{
  "dataset": "read English sentences (LibriTTS-R)",
  "gain_aug_db": 6,
  "mlp_ratio": 2,
  "width": 256,
  "muon_scale": "original",
  "momentum": 0.95,
  "steps": 18300,
  "batch_size": 128,
  "warmup_steps": 1830,
  "weight_decay": 0.008
}
Rows from block 5, named by matrix and row number. Rows with one number belong to one neuron. Each number is 500 + 50 x the weight over its row's rms, rounded and kept within 0 to 999. All counts start at 0. Numbers have three digits each. After the name is the row's rms in percent of the matrix's.
# fc1: MLP up (model.blocks.5.mlp.fc1.weight, 512x256), inputs 128-255
# fc2: MLP down (model.blocks.5.mlp.fc2.weight, 256x512, transposed), outputs 128-255
fc1.362 102:510500514507419513452401502555557518459525497474467452542494546466561588509494539560474590510524505529568438531451597488529555476554521506479509526475506477484579521442474567548491550462543533482454472507521411432522528444489476554490467529646551456513523420500411593541511508482571541422472455463419538501491582501578490609513479545534487465473492541485456527398488453469605429456461
fc2.362 091:557619609553406523502497452461482600476551479534529441438511540449458432489474487494578606591463519455546445504421505490448549463550448478433531548540493507525509565563427452495502458542583521518536515539468507466557535365439517520537515489642402465478483488501427484390470457553551594500596586529459416512500545453460481508452481569535536449562454515519507459556395512508446511509530
fc1.363 106:500549577488527576403404551550466562363501431494407447508521552485571500497473489505483517524413484564526491460469558445527515451535447523500487436549485583534482489597498519415497481492552517501516457516557496546487496547472605426531390481584560486525468539513528458471515513498544490451464512609557546586454510527408443455360515454354504496463514504490463550493510471420546596437599
fc2.363 103:508597534434528536497463522531511519456565510534538387482476475509511487430621537479469499547406500500466515464483514454570578544526522501501364471489593482487488418466562490639445525408545544386540545508520464537515500482492405495429501415627471532462558489528502574500533460544478461487444523505421544488459465445557532560499499447553503452520551499525485495428485465406541451502347
fc1.364 100:494523438519501439457559500464445580560546428526572577408578477469449492463449490475545555498461546566483546502496526495509517456517399539516455582435488466565434422467511501444532537564547517417396565504463471461486471567437567604440472493503480554574509414461523539493637506468521565546536441481512402505539435519462485463531452493469548509582536547558473489442451551525485430476471
fc2.364 104:531395584579501500541432478456505492546525437456505548465468486499504573569474464507462508442505567450546573458542561499462550448419483520474434495473507560505579608546500587582514503427579468549501434482515562541473437509543569505468578466504479509569483546512507547599445484620476483478553504451562507486475540592499408490463470470473562584429510565406407504541527499516467494444538
fc1.365 098:564506492530489483495463477598437562567532549474546593491439468515576500573560568490479574577528496522495497477427559551524522504477579507521489476460535492566512536475481570512485454516526410514503519443509529509557480511530473394428574520558497394577603444504479555558544495446498503533507574477509528436493463586507491413487451471521558548495517547431452501514516598555530556525560
fc2.365 104:553412575382568487453461494425549485440448521512431449560534566459589532569461431495469516446522579503415461556520498523439503587456515595546507513462488542503471422520418509580511506360564435481614449460418539518553468511420426527483426499486414500593567561481504535451486539539461546515439510454500498495453531529491575508548516458545445494526479335562555520528525460477533515480555
fc1.366 103:577470416484501405498550533396487443547573561462536369487445448493464470571577425494483571524472491422560502449411527415626449492558534494566532395466436481410464413513510504565502562606509506452434522533475462428485454479528406524508513543535499469472503531466493532562526444569530514509441527505475465544555486464578449532571472505487450511546443557554588500545513536552572566435562
fc2.366 100:453490486620563412503458481566431525466540517495588591456549478483464421519422492498386438524521468468492562520543431537456577475550526558553558488515404544560479493434508630543486527436522468509471493520493503537464500410554538548411554492497565428518409488492544382438492506540521488450662512531446488584493539475441452565508537473495458507548458442515461490549567443554454423624401
fc1.367 101:510462524534482563484510464439485527452537481424461503484491574534434414458475478501412382506450527476561485483453500437560476525554538490469484493521578560445561545493434485523513533543457599547447499534574527438527546489459511484552532418538473434483420459468572522539454461555486569513494515549491480500487502520474472486501502586437481542429505494565469492464505582388457462478653
fc2.367 105:415504497502560438492529549459543486489466546515464434506553500497453444557436478441539436587458550468455489434518477398457548419497523533535572507542536544523514458549512526558448522519545593564480575464570506489386464572518478431524555394469575560563541490420511435512512544423553494442472467521526435530428429532463496437498501483509468517575423461481530555501520426599487480511437
fc1.368 105:492561424490411469516557444415553568504529526567540530505522517535493509526486520472498452452529448505499521412509524531413495488479479529574402464519567532570533522486375517438505466499369444551471504509568546404484504589524491550486601526523574495558466478567502524594525477575511524461579521504431496535542451493518471472480540451559535447503613483480535424533528485398496474508545
fc2.368 096:477506528494548468467476483448486495538513478520517428505519586484523525439485445478514438573462487416481483572496426425494391475424512582492526464421480561537491475530522503478557507509546396525419483553510493560373482505592503492510623537434536518517495476534530540462558509474457467494425581556521455476580453588598582550527605507423471470511460493504465648453512528557482461564434
fc1.369 107:499538577535493474462552462473466539545565420468529523558409526475492404510561517476481534508505589524495515579452565572452566482533492518511512457415550528486471502406471471391488496514513647492543384438538452468540529496546511451440517595538534561520514534417492522525444509408419546470523505426426496432564454514538588441611433506494459436518436443511530498539555502547561333518548
fc2.369 103:543488517473457494526476545499497486446470545447495449567493494514531455512563572460542485532505549481523477408587541472494459455562442491541519401481567479481424513511544428554432519488501444524530575567479511517505499502490547581450565541505558581498444502450484395513362497542614565475529491444491498545448478541520568581502553475504516461431510513516461550479504452473574440488586
fc1.370 097:458516475555449520484390470504541480408456425503552471486467457515470463496591527551567557550450515452533511440436481522491497455488568509520530503515549545433540581410427389519469448516537467428492484469541505446572430482454475475479509493470507532590569530552533549513449484590488490479532317551512512539570509489496479484497446506557530516539528414454591524526547429491552478523541
fc2.370 095:569572468368514488506449526449529549543527565455581546458544443432508461552463451485472533527538486479485434519595482481550491433498481539516453436586514504598553525524572472501545556451511485514530432533558475511479469499579633497481414557446547499545443564462521423434446535538458505516467526509549405544565545585410521528448477570439508538402435520615467407486462509466419477518489
fc1.371 100:519488474519561362550529530570522485447496472431520471441523518554439480536482511593447542519475481409401508502438471555568507536584476520459521457472559554452529510498595519470480525480577412437494553515526598471479438471474515430408579570486508520475496573545594424569541553487510507578475505435534572498470516510524520502448565471527474519374560455408531587474617486509563529384547
fc2.371 101:489443427409491466591548462452433515490521470537589496484450519495446490483616552475488537467526480590524516487458485483375504488525512449547452529475580567426439423541502461598388571543359431409573554431551596534534523475559498477435516483511577473567518521614461451506555484442558464526485505536463549450635548483450418542442488526441628523553443417517557466531506524539498535506544
fc1.372 096:476506531405483347513484470487487536495626571425514465488464586461518536502541503587497526388502473499521499520497419591539545560513529521548560465578574575485514531491570465487503480476471479545413608601544468488482442540503531543497523547484506547582442539455472432464497528490516500559500568494542453597540389463625531461535505433483485539486555543401497446523477469513464491536428
fc2.372 109:462495505396570469482466461458559540527524542451539470464552481413492580505584569515465605498405429466559463379432447506490571495568486429402518450542487461507561387463611571540468458493656545480417476504572550583585460484557542481452486532560551527533455520452504519451543518572565498556486567510478506470532478520519520549550511485553388600512516540477545532473461463454559509489441
fc1.373 104:522523414517546452447440481518534489545510461518494408426410514475471512502495482434504509434618443493584476490516538517440549547529529495406585543447494538591441448462608489540496532488481547503598461428563431481493564519455489504517552483443476556477440502536452505519454495444535487528467522594569457562553488591491393624495442551548420488506551574480495452579520547495503436527543
fc2.373 110:485540525491590450431470584411481407602458540498576488556497633467477395462483545492489457508537488568561466539493520462539473503531467570471614532515474526501577411558508595438504501498542499522471505496526468461450601424461468512545485503515430437501516476458503483561522479544419519522580522526564467587481484461462468460524582523443490432491607542476308479501460545437465468549543
fc1.374 096:514529462448514498452580567505579547491499555481500398498455451462519382511454492516443498504560541467470467573434520465437590542434468486554569565483563452552519379583542509597486539493580504513489472521456543493421420532594490611564529479434532497421484594423413492529465500406485435482637424584396527457452452508487527502476432548514472509511527559448562575435550512479502510515447
fc2.374 094:437484426512562506499496466637600472506464408570408414450430529516605600507490513587411531514443502506522465444484516565566592498436491451453452568534550486477454427571508498465481497523492421428514560489473418553488474508551449532575476531524437536449492422490544506449470494489477506495473446534542444520483489471453471489531505478434579531498504571528508427457420537454482532523527
fc1.375 108:486579483551514501502535423449497442500474556490535448444522444472464548433521481479421499458530443482492566507467525569555558603470540585484502519441481411554537466409447566494487518489483520572566507467450444468467526464538437471512511469506535415523434511599546472600445416565513473425484491499523415544562506462599528517508483485421437491530518533463513437418541487491425557431521
fc2.375 104:471490455510484530465441503655506606468507559525513446515480381557528510487584513480506509503532428551454560458478626462506547504549499511461563617556504493397446497514523406558522522367516503507547457528522456430577458401554548564520540496523445455469496496528493479419456467477383475428501475490480430516619520549464525522493465499485516567462441458482515449548545617432390413519507
fc1.376 101:565562542560392596521471578515511405541497537533565494473485554467525509521596486495547436484574402511508547522576585465545452570579539505516499516495502488450609478441517560577414464449576421418523514514500533536453521608558522547591478467555520501515447464534531483435542558546537520457519452533492477572481498568513505493436492481477519458502543450513553581607521619489481458430591
fc2.376 101:506500425428469536526501502461440469475524509481417511493471554420495516466450563472477557492574503452541473434478376533505470525461508521433436482447654495387455487496509507539515489579509420516447406443548504535453492453389512528542569528532562604546559579440409560486478518522479529419567512591465588430450547480533449473521444526536499487511613648456477412527493465506462463520436
fc1.377 108:547502499515331487535523484534512447484447489560503513494503533549477518489442489410470541521361403453487435523589562500501502515543584504427539480421547500482548561464510495534483466567550543569497540540524450569448486552557479438483548529475531561429483483530424549451484548465504498506555588574395474569525523466434558503469516477579483552464560439478480528453545518598549551487571
fc2.377 100:525490371444489512495478513483520449462486436465599444525501473459472462501513551445456544540552442468486558472496482561491478525509476510524478532479550508548512490448562487433567485511500557520475545584553557535465572597593558481493429393532478421470369488470585489538456522535431487483459511421546461496532559445417487507559419403473498456518563539479567466481520490542494476477474
fc1.378 099:487514546531556517489558488435506514512468459474507535524462502405555447571424519441453577436479503431518489522518569501492520464502489616517497555567496517549498590545530502430574512657413546521501487608547452535496490506505555489540466487603534585527461507441446539543487409439543558532462596479552494506578471534495460438377581415529452538510477464570469631538511507480490427505497
fc2.378 100:517523567437480495450408468471509443543546535527582565483421503465540583462392405487543500411547541453557419573491514530497522510555503522447466431475520459581541507499369390555559519506502461498499515511498519463458472435404474540423523531577506489572543415498514442580438511521473504529520507533528412556472531544529503491476565513574432463389493499571411437544491485543526499454528
fc1.379 099:489535506580390560493506450540516509491498507567482507563481526445513406391525433510469523548451517498525525456553493525454526473503513521515553520515434552482562501508517542463479486517458562524467525579510615659444523602513524538459473583436539402490490470571459476462527454528637455536455577520488500493559483470467571472536534529492522560436539425593548510539531558449458450430573
fc2.379 093:488469501569492476499484503539514501531458480561462437470420516524472436414441442462445405442438474468431560438469526482489538493459518524544456443466510485517521436481590541455521594485523493485513548478514518442478591410511476484408412518477537501448366527410547515542519531524528551566428510573532570526578412475416571486451573536514520514516444494586513443453440547431462382446425
fc1.380 103:384495437532492472469443520506487539413463549380464560567506465521490512522552543488411400457459520513564512450490501430470568466565521432537429451493530553439500496496525490429414463641557515461441534441481565433476536441536553488418485527507586388491527531509439522499406492478499438517552396469418588450499505484471434522481561478512514444488498574534576413479413535368571565512444
fc2.380 097:566459528521554494547537415558529399439538481490515391550492476607466457544547502497558557515558464548499514448516484584386615494494474470505429429548451458536530446599579544460502541568454544501525418431494515541531453395487435446541512509462478506466482445470464484422520412481565455527604568555536551508545409414519514563495584501521432418543569480490526516560526518567483534553482
fc1.381 096:520486521519480538552446453557498482494407430519390470539544423513530507428518500451489468441619512556506508530489494478495500591448496509412572499491533544428498545483546518518453543470524558576516412422464468579435463540574447512505524562509517530523577418467529471553517518498508499461466475517531564587547479437381516552456445514501515475614514408485536522479533451442464564590538
fc2.381 095:506511510523544502495482448532548562471563471459426473473527515470465506554587436478467499496508504462569600544553515518476573507574598574508541521481494537485515475502562444492512526403362507568368444588468424525533450488443525518465487530580519513502487541589458485482537506530411546413483522481461506443538521588461547450462459560527516437564502400425532521446547499417426554527478
fc1.382 101:561458445438513502493520502507491453433426600620490550527504552487472477557489468398542508516469547548477493458391430519486497546482546526566588567517483541492480538519451549491536566502505523487460419453527457529492428525569560445481499427496504472474519471506485574506448518506544381569571466506456498610649462551534495525475526464438533470546499482567469540512500513511518417498533
fc2.382 103:523553531521504475471458550425511525481412500459461513531513483586574517523548463514531454529429538512558494462425442470479625494457520453559475469559538495488501479563560649450475487419506602414535489435508509587575394510553579483474486590393486408449503523544516462506578516496516473510498550459347512535502417524492433526492446531569464481415467526481540470438487511530480450418462
fc1.383 103:517499471449452417571521547553480520602448550517557446613429470485529472550437518449477509478522485455390504455437493497491439514485507450559490542474595548584581452480554558495455526525525446480488507417556443527534492505494440494520449450492585460482490492449494463547523547475560551488540491529468419485535509459530603489413487537375511417493417427482488512485530536536491523494501
fc2.383 100:479544470445614588479492502461553501474476558529523429540478528419529483499522475504536544437527511472559490545567522434493445513520462444537538454453538417597479545518432554461534534409503468639493519561421504495498468492460471561543493550576514463520490544529464554520500425463479536525647456519471485463370515519446440477495517495451454561556560444502425500458527479526460497564522
fc1.384 095:486586535464462439409496411379547547388542547478498493454545514431425423454443550534556581482480556441480560595436500499533530450472556516531445499507554475488365500520469556503520453527480521499457620477481500437472433549425433520548547445553478507585489452395445574483423519561507477486493537492408512578491527454488472535519511602517488456458533529506542500593479557528572376409517
fc2.384 108:566423488608493534445473517467436510471506509551515512643553497426561474516486477466535457566506422498458559466491485505396614501503562496531420496469532465497508480557358458558564486579447475422492432521503532559609501471567504545570618641481539555522524595482510487466446512552450447517438543470419465472494498446584485437487546517503495614500537546550523520442464529483546559506468
fc1.385 104:543378528470469412482556557592540508489516457359514503535422411507469514539501546479505565521456460400550500466491448376480525569557534571517562437516525416452559520473402478489529515530537442558481562470477581569524477538492496560417474470510432491442584571484514514442447559555467449532543437588395450517468489502430440427482478528503483476435424445532507548376530487480433487548542
fc2.385 101:488604446570503466566388535426533484545491483539445521495597546561509511495463537476509484516483489432493509540437468461482508492438436566448587490512505544480513465362430498483510547540509501544486578599488543550486548537567556540505473592482487564599531505467534441490434450461459531436426501558546526500459546493474512496527495444547468573372434423529515489467489469510544466471540
fc1.386 097:517507422546540473512444556566416444460502475531470460398535403488491502508466561570544536483561486492500503543545516540675484390506568561512485515432455483467463435433538458518514488554463494620524485433443391502447549487489463534475533407525472414493537514493531510407362570523458578604515550468522537460440457494437524526454467575536557483409410469430560544454514562451522523494521
fc2.386 099:563470447461486422443500460557492411477511496550522551466496423564490425531488494491416491509397427552499472447522496493560515437454415532496535547522478476462461430492622560481551485533514452456563567561483559544429600532525441525457586544537552496463501567552543587532436508454490554495475446495490427397561518501491440508532448466504382459604464465600487534502473468518538589537469
fc1.387 108:552618495435543549506456480488473513526570542569551465531514466549404557495375522543441407407553500564491473563497478557395591536523496601577464446448550525414522538485463570530506491566520472578479482501452469477472560467460460535498513430532532474556453444540523493509411482462475522491524563442503457601440542568574459618591412436502540497460515515494438520536605536556579526596538
fc2.387 100:453534487620496504502520596588433506489574451562528459521541521554536506444450466535603387516401477499553492382412486476455555425487484445527518551507424516414514448509575499597492460530533551456604520528398530496493560537439559598468489566566516548514577497473508510483525401453590482535500506524618443569427539523483544531583490557542443495631505485547472529482526525483532489402527
fc1.388 095:604426504458424505529560486576523450477473381609450501474497517572457527565445471486436480485560438445465481531434519515455516465599533542496571485566461458451543476578446487578521415517530544531416478452489483410599572484489452491445482477524561447526522561497590520489479477536507555487569486522539467522514500535450496560512544481535481459526577552515474476478453560489508560543604
fc2.388 103:442518370527484442540522546549525567490521478432447458502461500418378465517475499509475479496421539520499518533491519549550531547464484462482538476494564539459526493494437600492514454456428507544498498526567481450430554487565515485495427574524534520525508539440504538469480462542434485468587559581421603479588439471460501512466526463475524484507470496501583462527469471527580544419478
fc1.389 104:415514543545549441533484580439507467515517476441532455524460538474563525595521589474491381546471464451557537481519538532528459474595493634496453617537472436515438547510576490439535435521458499510555502480565515537440448623557499537580553524450473519523522491507464491413529494559515573530517430468466486460446401537598512459527492494563482518477444507523489514523537569452512549476598
fc2.389 099:364445510434531461516558521479484527435524482507491525546456500573484539548444516494435502527489605512446474415505530446488464512546503543515482447483460580541556518372472601492545510522501529536471537598565551539546467513442539420544478507482652465527514461477479446561503532458444477584412519475490619363481450565497439468579425525508580532569518476460606528484576594471542432396436
fc1.390 099:548468566416491442530483507508532453583475536527495494465446532513507486543546404551470456466449450596397550472621515497451456376556567494624478456568469477551520466543521523401495503544495475462487503489429600482430454514510561449492504510562512445522512461514443473482544495445520470555499503571483581498524479570460470514554517459531484542335529452413481406566491488541475367513542
fc2.390 105:461429615481531469507485536554579570567552499500429519479481508525461493476483694443525458479400488510473549464539479524492502489570468483498476505496480527469424558480495543562514537589432485455537476460526523502449517555437610476493469464530565491544427527486491502524599556514497522555483543573533562469531429473548470512542473534476542465496464563569514574520553486527452473494514
fc1.391 100:434469504495457586428447509519397527468545452586466575538523462551379594511423473490483498559435506616517531528405536492510573496565463535424574524504548466427521521503406500590514478463510558549430505539532553511541401523572499592515532515536490660538465489544552487579502478486527474486478602445538529513512461467498481615499427531458605497494515499537455558543523475513489459533513
fc2.391 105:363546532428507461466548524515532552425506477526461468623588470573420623485540544522571544506566504495513462517494510483577423551519585536469500509447549428468559424453499488406400472449433523523469493439478483507579466523471611390387497530499515483558502505465504483579543486478483454490507506471487508442503561490510462497556514412490478488514487572548582454488520428505566602617422
fc1.392 101:510494447548496472467475545498544590481522478415450587455558481486546469515554599496501458526536622478457484530478542460538512531492470561479527495393570482479517550575529471528523453509546442489523522519523492536490526481498486481489591449465493493493431535497500420523441471552579517456449554496454485389595427539550590544543565419553494465500435398506527488530424553478374485560494
fc2.392 096:411388462432475432438440571513447465590475560521561417474482573527452508472517494464525541568560515565531516503472449543530505519458563512494588589579453515469479480423505573466488499532360564475488418502474482528471533485519517516576551474508438504500476429571474511582486502521491542510536422497461485527526522501560517548495523506516484552603569524633545531469545540503511507439395
fc1.393 097:472497483398499489472565519531497468478545529479580596578449521515424562487503489506553488402514525441465465514502542460563504386596526505503501445476544453570564517462451599565526498416537420560468487485438457493450593427459579463519501411434490525418524595468507481541505537420526494534530579481537471536563469490436405497501488533482555433491414470471508522543397606533407509483570
fc2.393 102:588572524591543471424456491559486536527494558429505563430395610587639523449476538464434462516484489513517440522504498485457526431441457468467619483478527577440388505446477470517535500437612525577578509529461502395473605480508511428521527491526457490475555552513539479581525522485505493441521519469618482499486458496500531421445559533515637462539455464531476448568487503457531471473449
fc1.394 098:576435493554374510433495487544498478539433566479544514480493576430566551543466485458466558456500427508612537594503482506496564564549492469432468553489477484595463474507507434421503478482493485447543428522594501460561569474462510372528477556470578503445594521459575518517528507607379514443544567573637462543527474498473467554473479479497462484544520521527485471509463535527468473512487
fc2.394 103:438534527415580557507508501391472568440514598543477501539407499480456571486501584557524499444444536480429514401402550552524479421521567519516498507474424506539502388530505545551529571481417515416518499469524475574486498431640549525503546461557482518490476478420530515531454427492465514525539488447459479373506436502484383487533521535497498463532592502483567485474475462482485474532444
fc1.395 098:542612427488504572457457459535498490440453527549568557525537570514528498557533554609461517462508552515531472456527431500502504471555452550542382544516513545507530555473554494556430419636397575428529503465507504441478564472502473452499583535462506551449456520433606560519462566545509619532514543478540528580634477517504441513495553449489461511478484488604633484461463523538493531476491
fc2.395 099:506450538514424530530440528561492450449511481614494528583518525505466477433504427575436473541526612507581491499440502509506487483559551487457537510549443472487466562535472565600520466521515369568577548382487444473419521496492470577408511460522480547448486431409482411487465583473455432538535514472514480474549586510532547530427599542492614485467447548511566466456507532464486485422446
fc1.396 097:565461467510455514411555565476557528473490574443512424473460529449459414579562469505386511434420485357524433482546492440550518366540452478591483589507523531506484492480494480466437526606556571469480492472478424532502475571561550452546516486486461545478510431510507500529511384468478516505464519606552529536538521573502477580389491471522605441526499526509531509539614499487473564540530
fc2.396 098:430493418537495471442495543556432450551506501464538464531416452563378423501495542597485549438539506458538392490534511532615490463518481536480501493453540495509556450390501599530486464409515470421484480396419462425496498480514522527566420484515506388581630464540454451573558466533423487477473472541481466545524508551464524458609514573481465563530445422418537468546488528459563557502420
fc1.397 097:504541513518399521549536537444553435448523490412405600500425549544409517440510509480490444511505509528611499521553554532537435483615529506532501405588490501494589475562550378518559494555487569515435582525543471502467535461497436490478457413544509506477429523611500449495526410480481452602520479489509451495489500574540557516503451559528462470530509537567434461530434504527518520514493
fc2.397 089:539526493538541398445497505480554426564518484464483488511528502451435499439454460437492448539553457498495615451651549380547527490607503520462529523460486527521479481456466495470516552477400571509413486519450509405478449462525483498549546499461558564570376446505552472442567478499450484598520492493471447555555496512510556522482533558441472445498460501483512438513491492510497475506559
fc1.398 097:471546523524566508504493562500490527431555536492523435445463392508447573524467452405492475464538482555445566540399562498543457525423485509476413501600493371527464521567466522579528483586471522508511475509520536492440481490528553539510535457498450525464507493456469522422550515448529628513487568472482577512570474562485563505496534477539509534543449603498422482491455548604566610611448
fc2.398 098:474510572420532498447470521572531512455430487455468599453564626489561537597464515505517541566518465521565463459416424496562527449459565503520464528535477511427538458471559402567436479534564431466497612479416505487510404572546484511512512526469592512557389556422513414518459471518477499523459414474456488516551540496557431458509488503548569453558510498463522493488491506517484505499470
fc1.399 102:519428498441505386446500439450438581576499487487518375445581523518511535470464578524498469508427495473476452505380571537511508464462447507453477476527551506590473534577458613643419450495548485510494504504576541568561506385487433496526493459537449534500513457483591460501445505463489510531471593587560395541478396502604497491492511510503585464510513484573550510566503419490500451522479
fc2.399 099:417397524557508475403487507412480539599525456503510465580552440433543455437631526463499457486450372512556547559582469502429447505483442452494490496478450649544495483507490431491538548409505487528529544527501542555432544470436494494518504542464552510477597568478511493460438471538507525461482493575588498481439557492553464572489534607529412491453504428531447499476542490468464469510546
fc1.400 099:527583492533500447388538421501393483471485485378500477584564533486504438485455458500503497466487489512494492532615497548536497503480562471448500501541565564481514574505398540443523530490534458478487583460484565584469556553452555511510409508467553440532463507493545410543503541466338493455615501460392489452484401457513496527531439414441622490588430552560450516477542579526461518451447
fc2.400 105:480488522571491549453524471465424550463571539552430428468554536490562514478501552483459510438485496544514492495530485481492542462437511540566527473518510467535558540459503613610582525566546452453505500470438539549476464479514519446426560444386436581615476441577538473426487519434529533442534555403615537575478463512416516545474549419669523544596450559519560419457510515470569504536470
fc1.401 099:506522513467465433553517551394474481462538500442386467555568495503564448478577485538566623460492480430565380465615424549466473530359457509504560520501529581561417476419424479469403442517555439449564486510603491480435531487450518438469496493521467460520459524509545510551459427491526493456539475490367461546563569503465624582466539438488536474509520467502610507523551498471491525520415
fc2.401 095:503439452500531549485503483481549394458638547533502582506563439559487504502484483442550488513538479473473475461477598510528589558511523471453468432500456528521521521498448544453500557445556519543422516601473590536506595525490458502472626559445509533603492515488493426441484496362518432486556482501543548487556582524581466389474587493572419463536468561488506485473507501510464463465495
fc1.402 102:460538424492502509410524519455380484476593482520489573537560449461507467499498531505470560601479497563470534530417492564538471506461446529580587523469494430442586602429540564548630525507478434563522475516488477448476442497393476579501515467482479454517538483400517452398472568477495520499451502601511549480523506532496562501573507446356532598492468466443527518474477469422514510430537
fc2.402 098:501503486517472497443452480551460492530543505533534486557479520432590649459400535523465495530536635477498510494552430550470534456401452506422526490489537485450480466516510526505380489512504442483568579511554457533488451529488514480466542396460467531459476417485488443467521481503443525511524545464496486486534468430498583475502495611557500487541494399493521515589513528467447576459480
fc1.403 108:412457548521476461582573481550485417487492488499570497452407487530508478474499479550487432413568388513470453499494436576474540510512492554487437516509454415455468518536541417522487545462540523469516529509538460497525555482485435469561602622569539389478523533507449401500535496473440466498482482524506576459570439487429505470454508454426455461525512506466544398508512400482501528535531
fc2.403 099:494522495496528402406610512498475516539447442477497452501453438565473567453503509570538510508530459537507461591506575458602492425532471408599517442533500520443477514410484455513538627481478466454419528475458559483471482516466465521422416546534526474598558515459532525513577629380579448471521547426507441557475592520556500596467469542428472453517538481463519508537595360536430480520562
fc1.404 093:494492537486482588526462428491512386452483499416547571484503461463624579528515535444472537446461459470401453540435523505461436589516513448560549539509528600566564390453500503485417432478417448438509475567569578537460514547536512426545569519493417494487569531437479527404547488452509459518389544408482552486430495461458489503538467503353539455434489578453568478517471473508548440616508
fc2.404 103:463501545551495444563572438546585561512509534526486579544533598452506479514530393492438429605555545565471473557436623515474455616456532593468533529442491447439473394500429459522522507550413539484424396428494518451468596452522517478501548520507551484474520571561411468570568437563547468494506434452496362538590469470444540547545467517530505455526445530503459546493556537517440515587621
fc1.405 101:446560525496471455557539353514492471486360510510408442473534550422556478486538502481524531506438382586478497468441462484465608551508548517506445522507427468523499485545526474518440537439534539480541426546460487534549413500501525550455554548620510508486480522454580497531513456485505495479482527451469445535591542394530619526465549421503387478497581539505473488455480537471538601539570
fc2.405 097:461568547464471549517494607434417575391444556459488466499486492483524540471464479424514486578624503538557512524547523590511543533516531542494547513548533552538503487574469449474498480445507456435495526443465442474542527411590458498514611547487410541490418558527475490483612524469450456518490475441476526462437495538575592571513474513490368513555508476504533470497535437456573514466551
fc1.406 094:504472426584421533555450500499447512397526514450453498491539496521608514579496450497533443558590516472501505491485491463468509429550449482434470511441437542538471467608483522482524588546492463516589454514415483468496527489560393435476455468464416463554641381462497562384480521564461482560477526485473548485482559453484405576412546555514421476445544472500508508458488457448410494537585
fc2.406 104:463513417478483627488475470431476508433448527512511468530613582504463559459535443524525530459513514418538449488416591517475506542487540462457443526395510447554553452527494472416523498473471503446467439527465475553475551469516539439538485491490493520508604414441513531556472471479519606507403497491477502452462575448515469462519502545482555417644544552549566454438458453437394543513530
fc1.407 098:593516432477488376542453501401520409509495522521508565513533476418494515462512529471456514519619465386532419549457472506524478495499466534505490547573504542440494480453420576453561525550466477554563508370473508451564562520472454558428509420473438446440527500516452453498540481538469575471528479534497529469526549421502560524509472513593471526470593483490451480432561429601519469479571
fc2.407 091:480564530605558483494502428492530455531507513555561511519530590471439556535455575484532544490548555464444496520523506528442571460461447483446538568517408522547425517502460476436581416554463539510512493461553510513510453420381507499532475533430626482537531534460422502429514435474487564525460483581538454409492437458546480541399492602488511553612498541470533423559544477508508464512506
fc1.408 101:523404492559570505502475452469561575448538433522582554520524477546461507538444540485504492546571502547411524575552439578544575486533422450406538480507440500488485553458519461444460482477571503487474477519492419483541621575550487429503456407393530517497536481492467555441561481573419514479559463467523407441499477464569452540523462558548491503543553518504470471545589438529526501423535
fc2.408 100:482519478479623470436476587486461572593529509536556527514489486433477518517447494468490530443507541512483474550415494432500538509476622554501469463515483525385484544482427531501544563540491577564545496480365478431385516515505513538521453513493483430445421492560559571454424500510483566418579505502637557540495448480554536524540457521483466487487481546514531503484439569486588532478507
fc1.409 098:483480551523454454546476450479455394428462599535485543370565590492580471560512543472420441505475539513548507559473403556497511442557494474511626498577558492510511528499539514495511516489555502427538546476501502494489460529561520492507590419590538536498509491445450488556526534478514516469420401525456604466495455524427585595430468489536530504471502459501396489563552422500499516441543
fc2.409 094:548444513478530503456461501570489590457573522480568395496490431518391502528466562491410480495494402393466479545487534460457441465470394566539474417565478432569571553453454537521471610510517437386468539462452564578439507443470521468551566469511494484518476465503416524528514585541461379461596478531411467553563513444554488449459579404436514458468571498591453443574510541510486529491574
fc1.410 102:520503461513390492496517479564514521445585450545395568565490462525575567517617493467583481478467491509433456522520463489467568604470497525463473464472421518506483506517444506486531475514452562445447496362579435520499494528580452514513456524570482448556511470450487472517568531453521418542556524465472496552528572545463417480478521541554525495471455458518505511504373555536469457432562
fc2.410 096:571481518411554555545395425479443568516497551508425496448443474520505514488516431509536475454511502536425501454507573541471542509470511504464508504492522526417422478513590475498548515530415486533544443528472471588526534464455480419459558539602574477582400517564493431537438542554443577548445418493465515574413528540528488483603513404490488623591448584553522503471547498532469540482511
fc1.411 099:519476501489551479530499501579464482431498543413544533341486589534470542471542516487491418548514600565522554467538401545574615468542549532560505557438457514488568562499376519396524505522544481481454436540497463503456463422528574502415457562543528486538538528515445536550577412440458515397548480521610648558415524492499461533509444440539454538506581517507515506488503483503472535427548
fc2.411 095:589465432434481443491559476502506429507538563436493449503445507524593522465514433526521592519483469558546584487482455454492483449492438471458556593584547520518472475482530566597568497599500430493486422496506567514506593509540553455580472506437442527523454508556523469542559540447552520580462545497482431409473523491500480500463481516475491467449543491501542470483475455457498491491611
fc1.412 099:483440507543440431539475554545467580444544601504498444464551519538480496556546494550537583532561477515568562467500539523433268539474504545542506506558554486435543523491487449501535527544582425453503474497481467509505550484453464522553505501418472583504480499531438591546455467494519511531445515455524549561580439489462528525434483482441593565495451507556438629458496447557458440491428
fc2.412 094:484501496495581404511345490452469448499507485516460506505536447478521435491448505476462506450510565483548365608510485482481492460470422556585479539370484423508509462531441486478538528427495524409488486489407508551516508512394551431562438512499466529441566570542524507476475529511480489515526464424494478577489467498484442411545488546560519608422457555378469456483355375538452477490539
fc1.413 098:524511465537472551452493492560556475461479449481462481383465556482501463553507497457416427513585492487391457405470525546513640446533470507540537535530566528498537483482515579400482426497518532468504582550490560490389527574475398598496554447534549501465523535479544549500513494463567442489436514471505504492458487536447474525486517545531497437547466491511595595431393480458551489486564
fc2.413 103:521480466526425570546441524356452570411531491500535451499506554446457468464493532474571510489531488499399466489544513451494498524506494497410489544510521423521602541441491562512533520406517546474459504516447465423546548526517423552478545432497455484453575426532367484532579522513555491547496526432415555402539561374432476560504530493554517573583418510543512493548460438459493514529554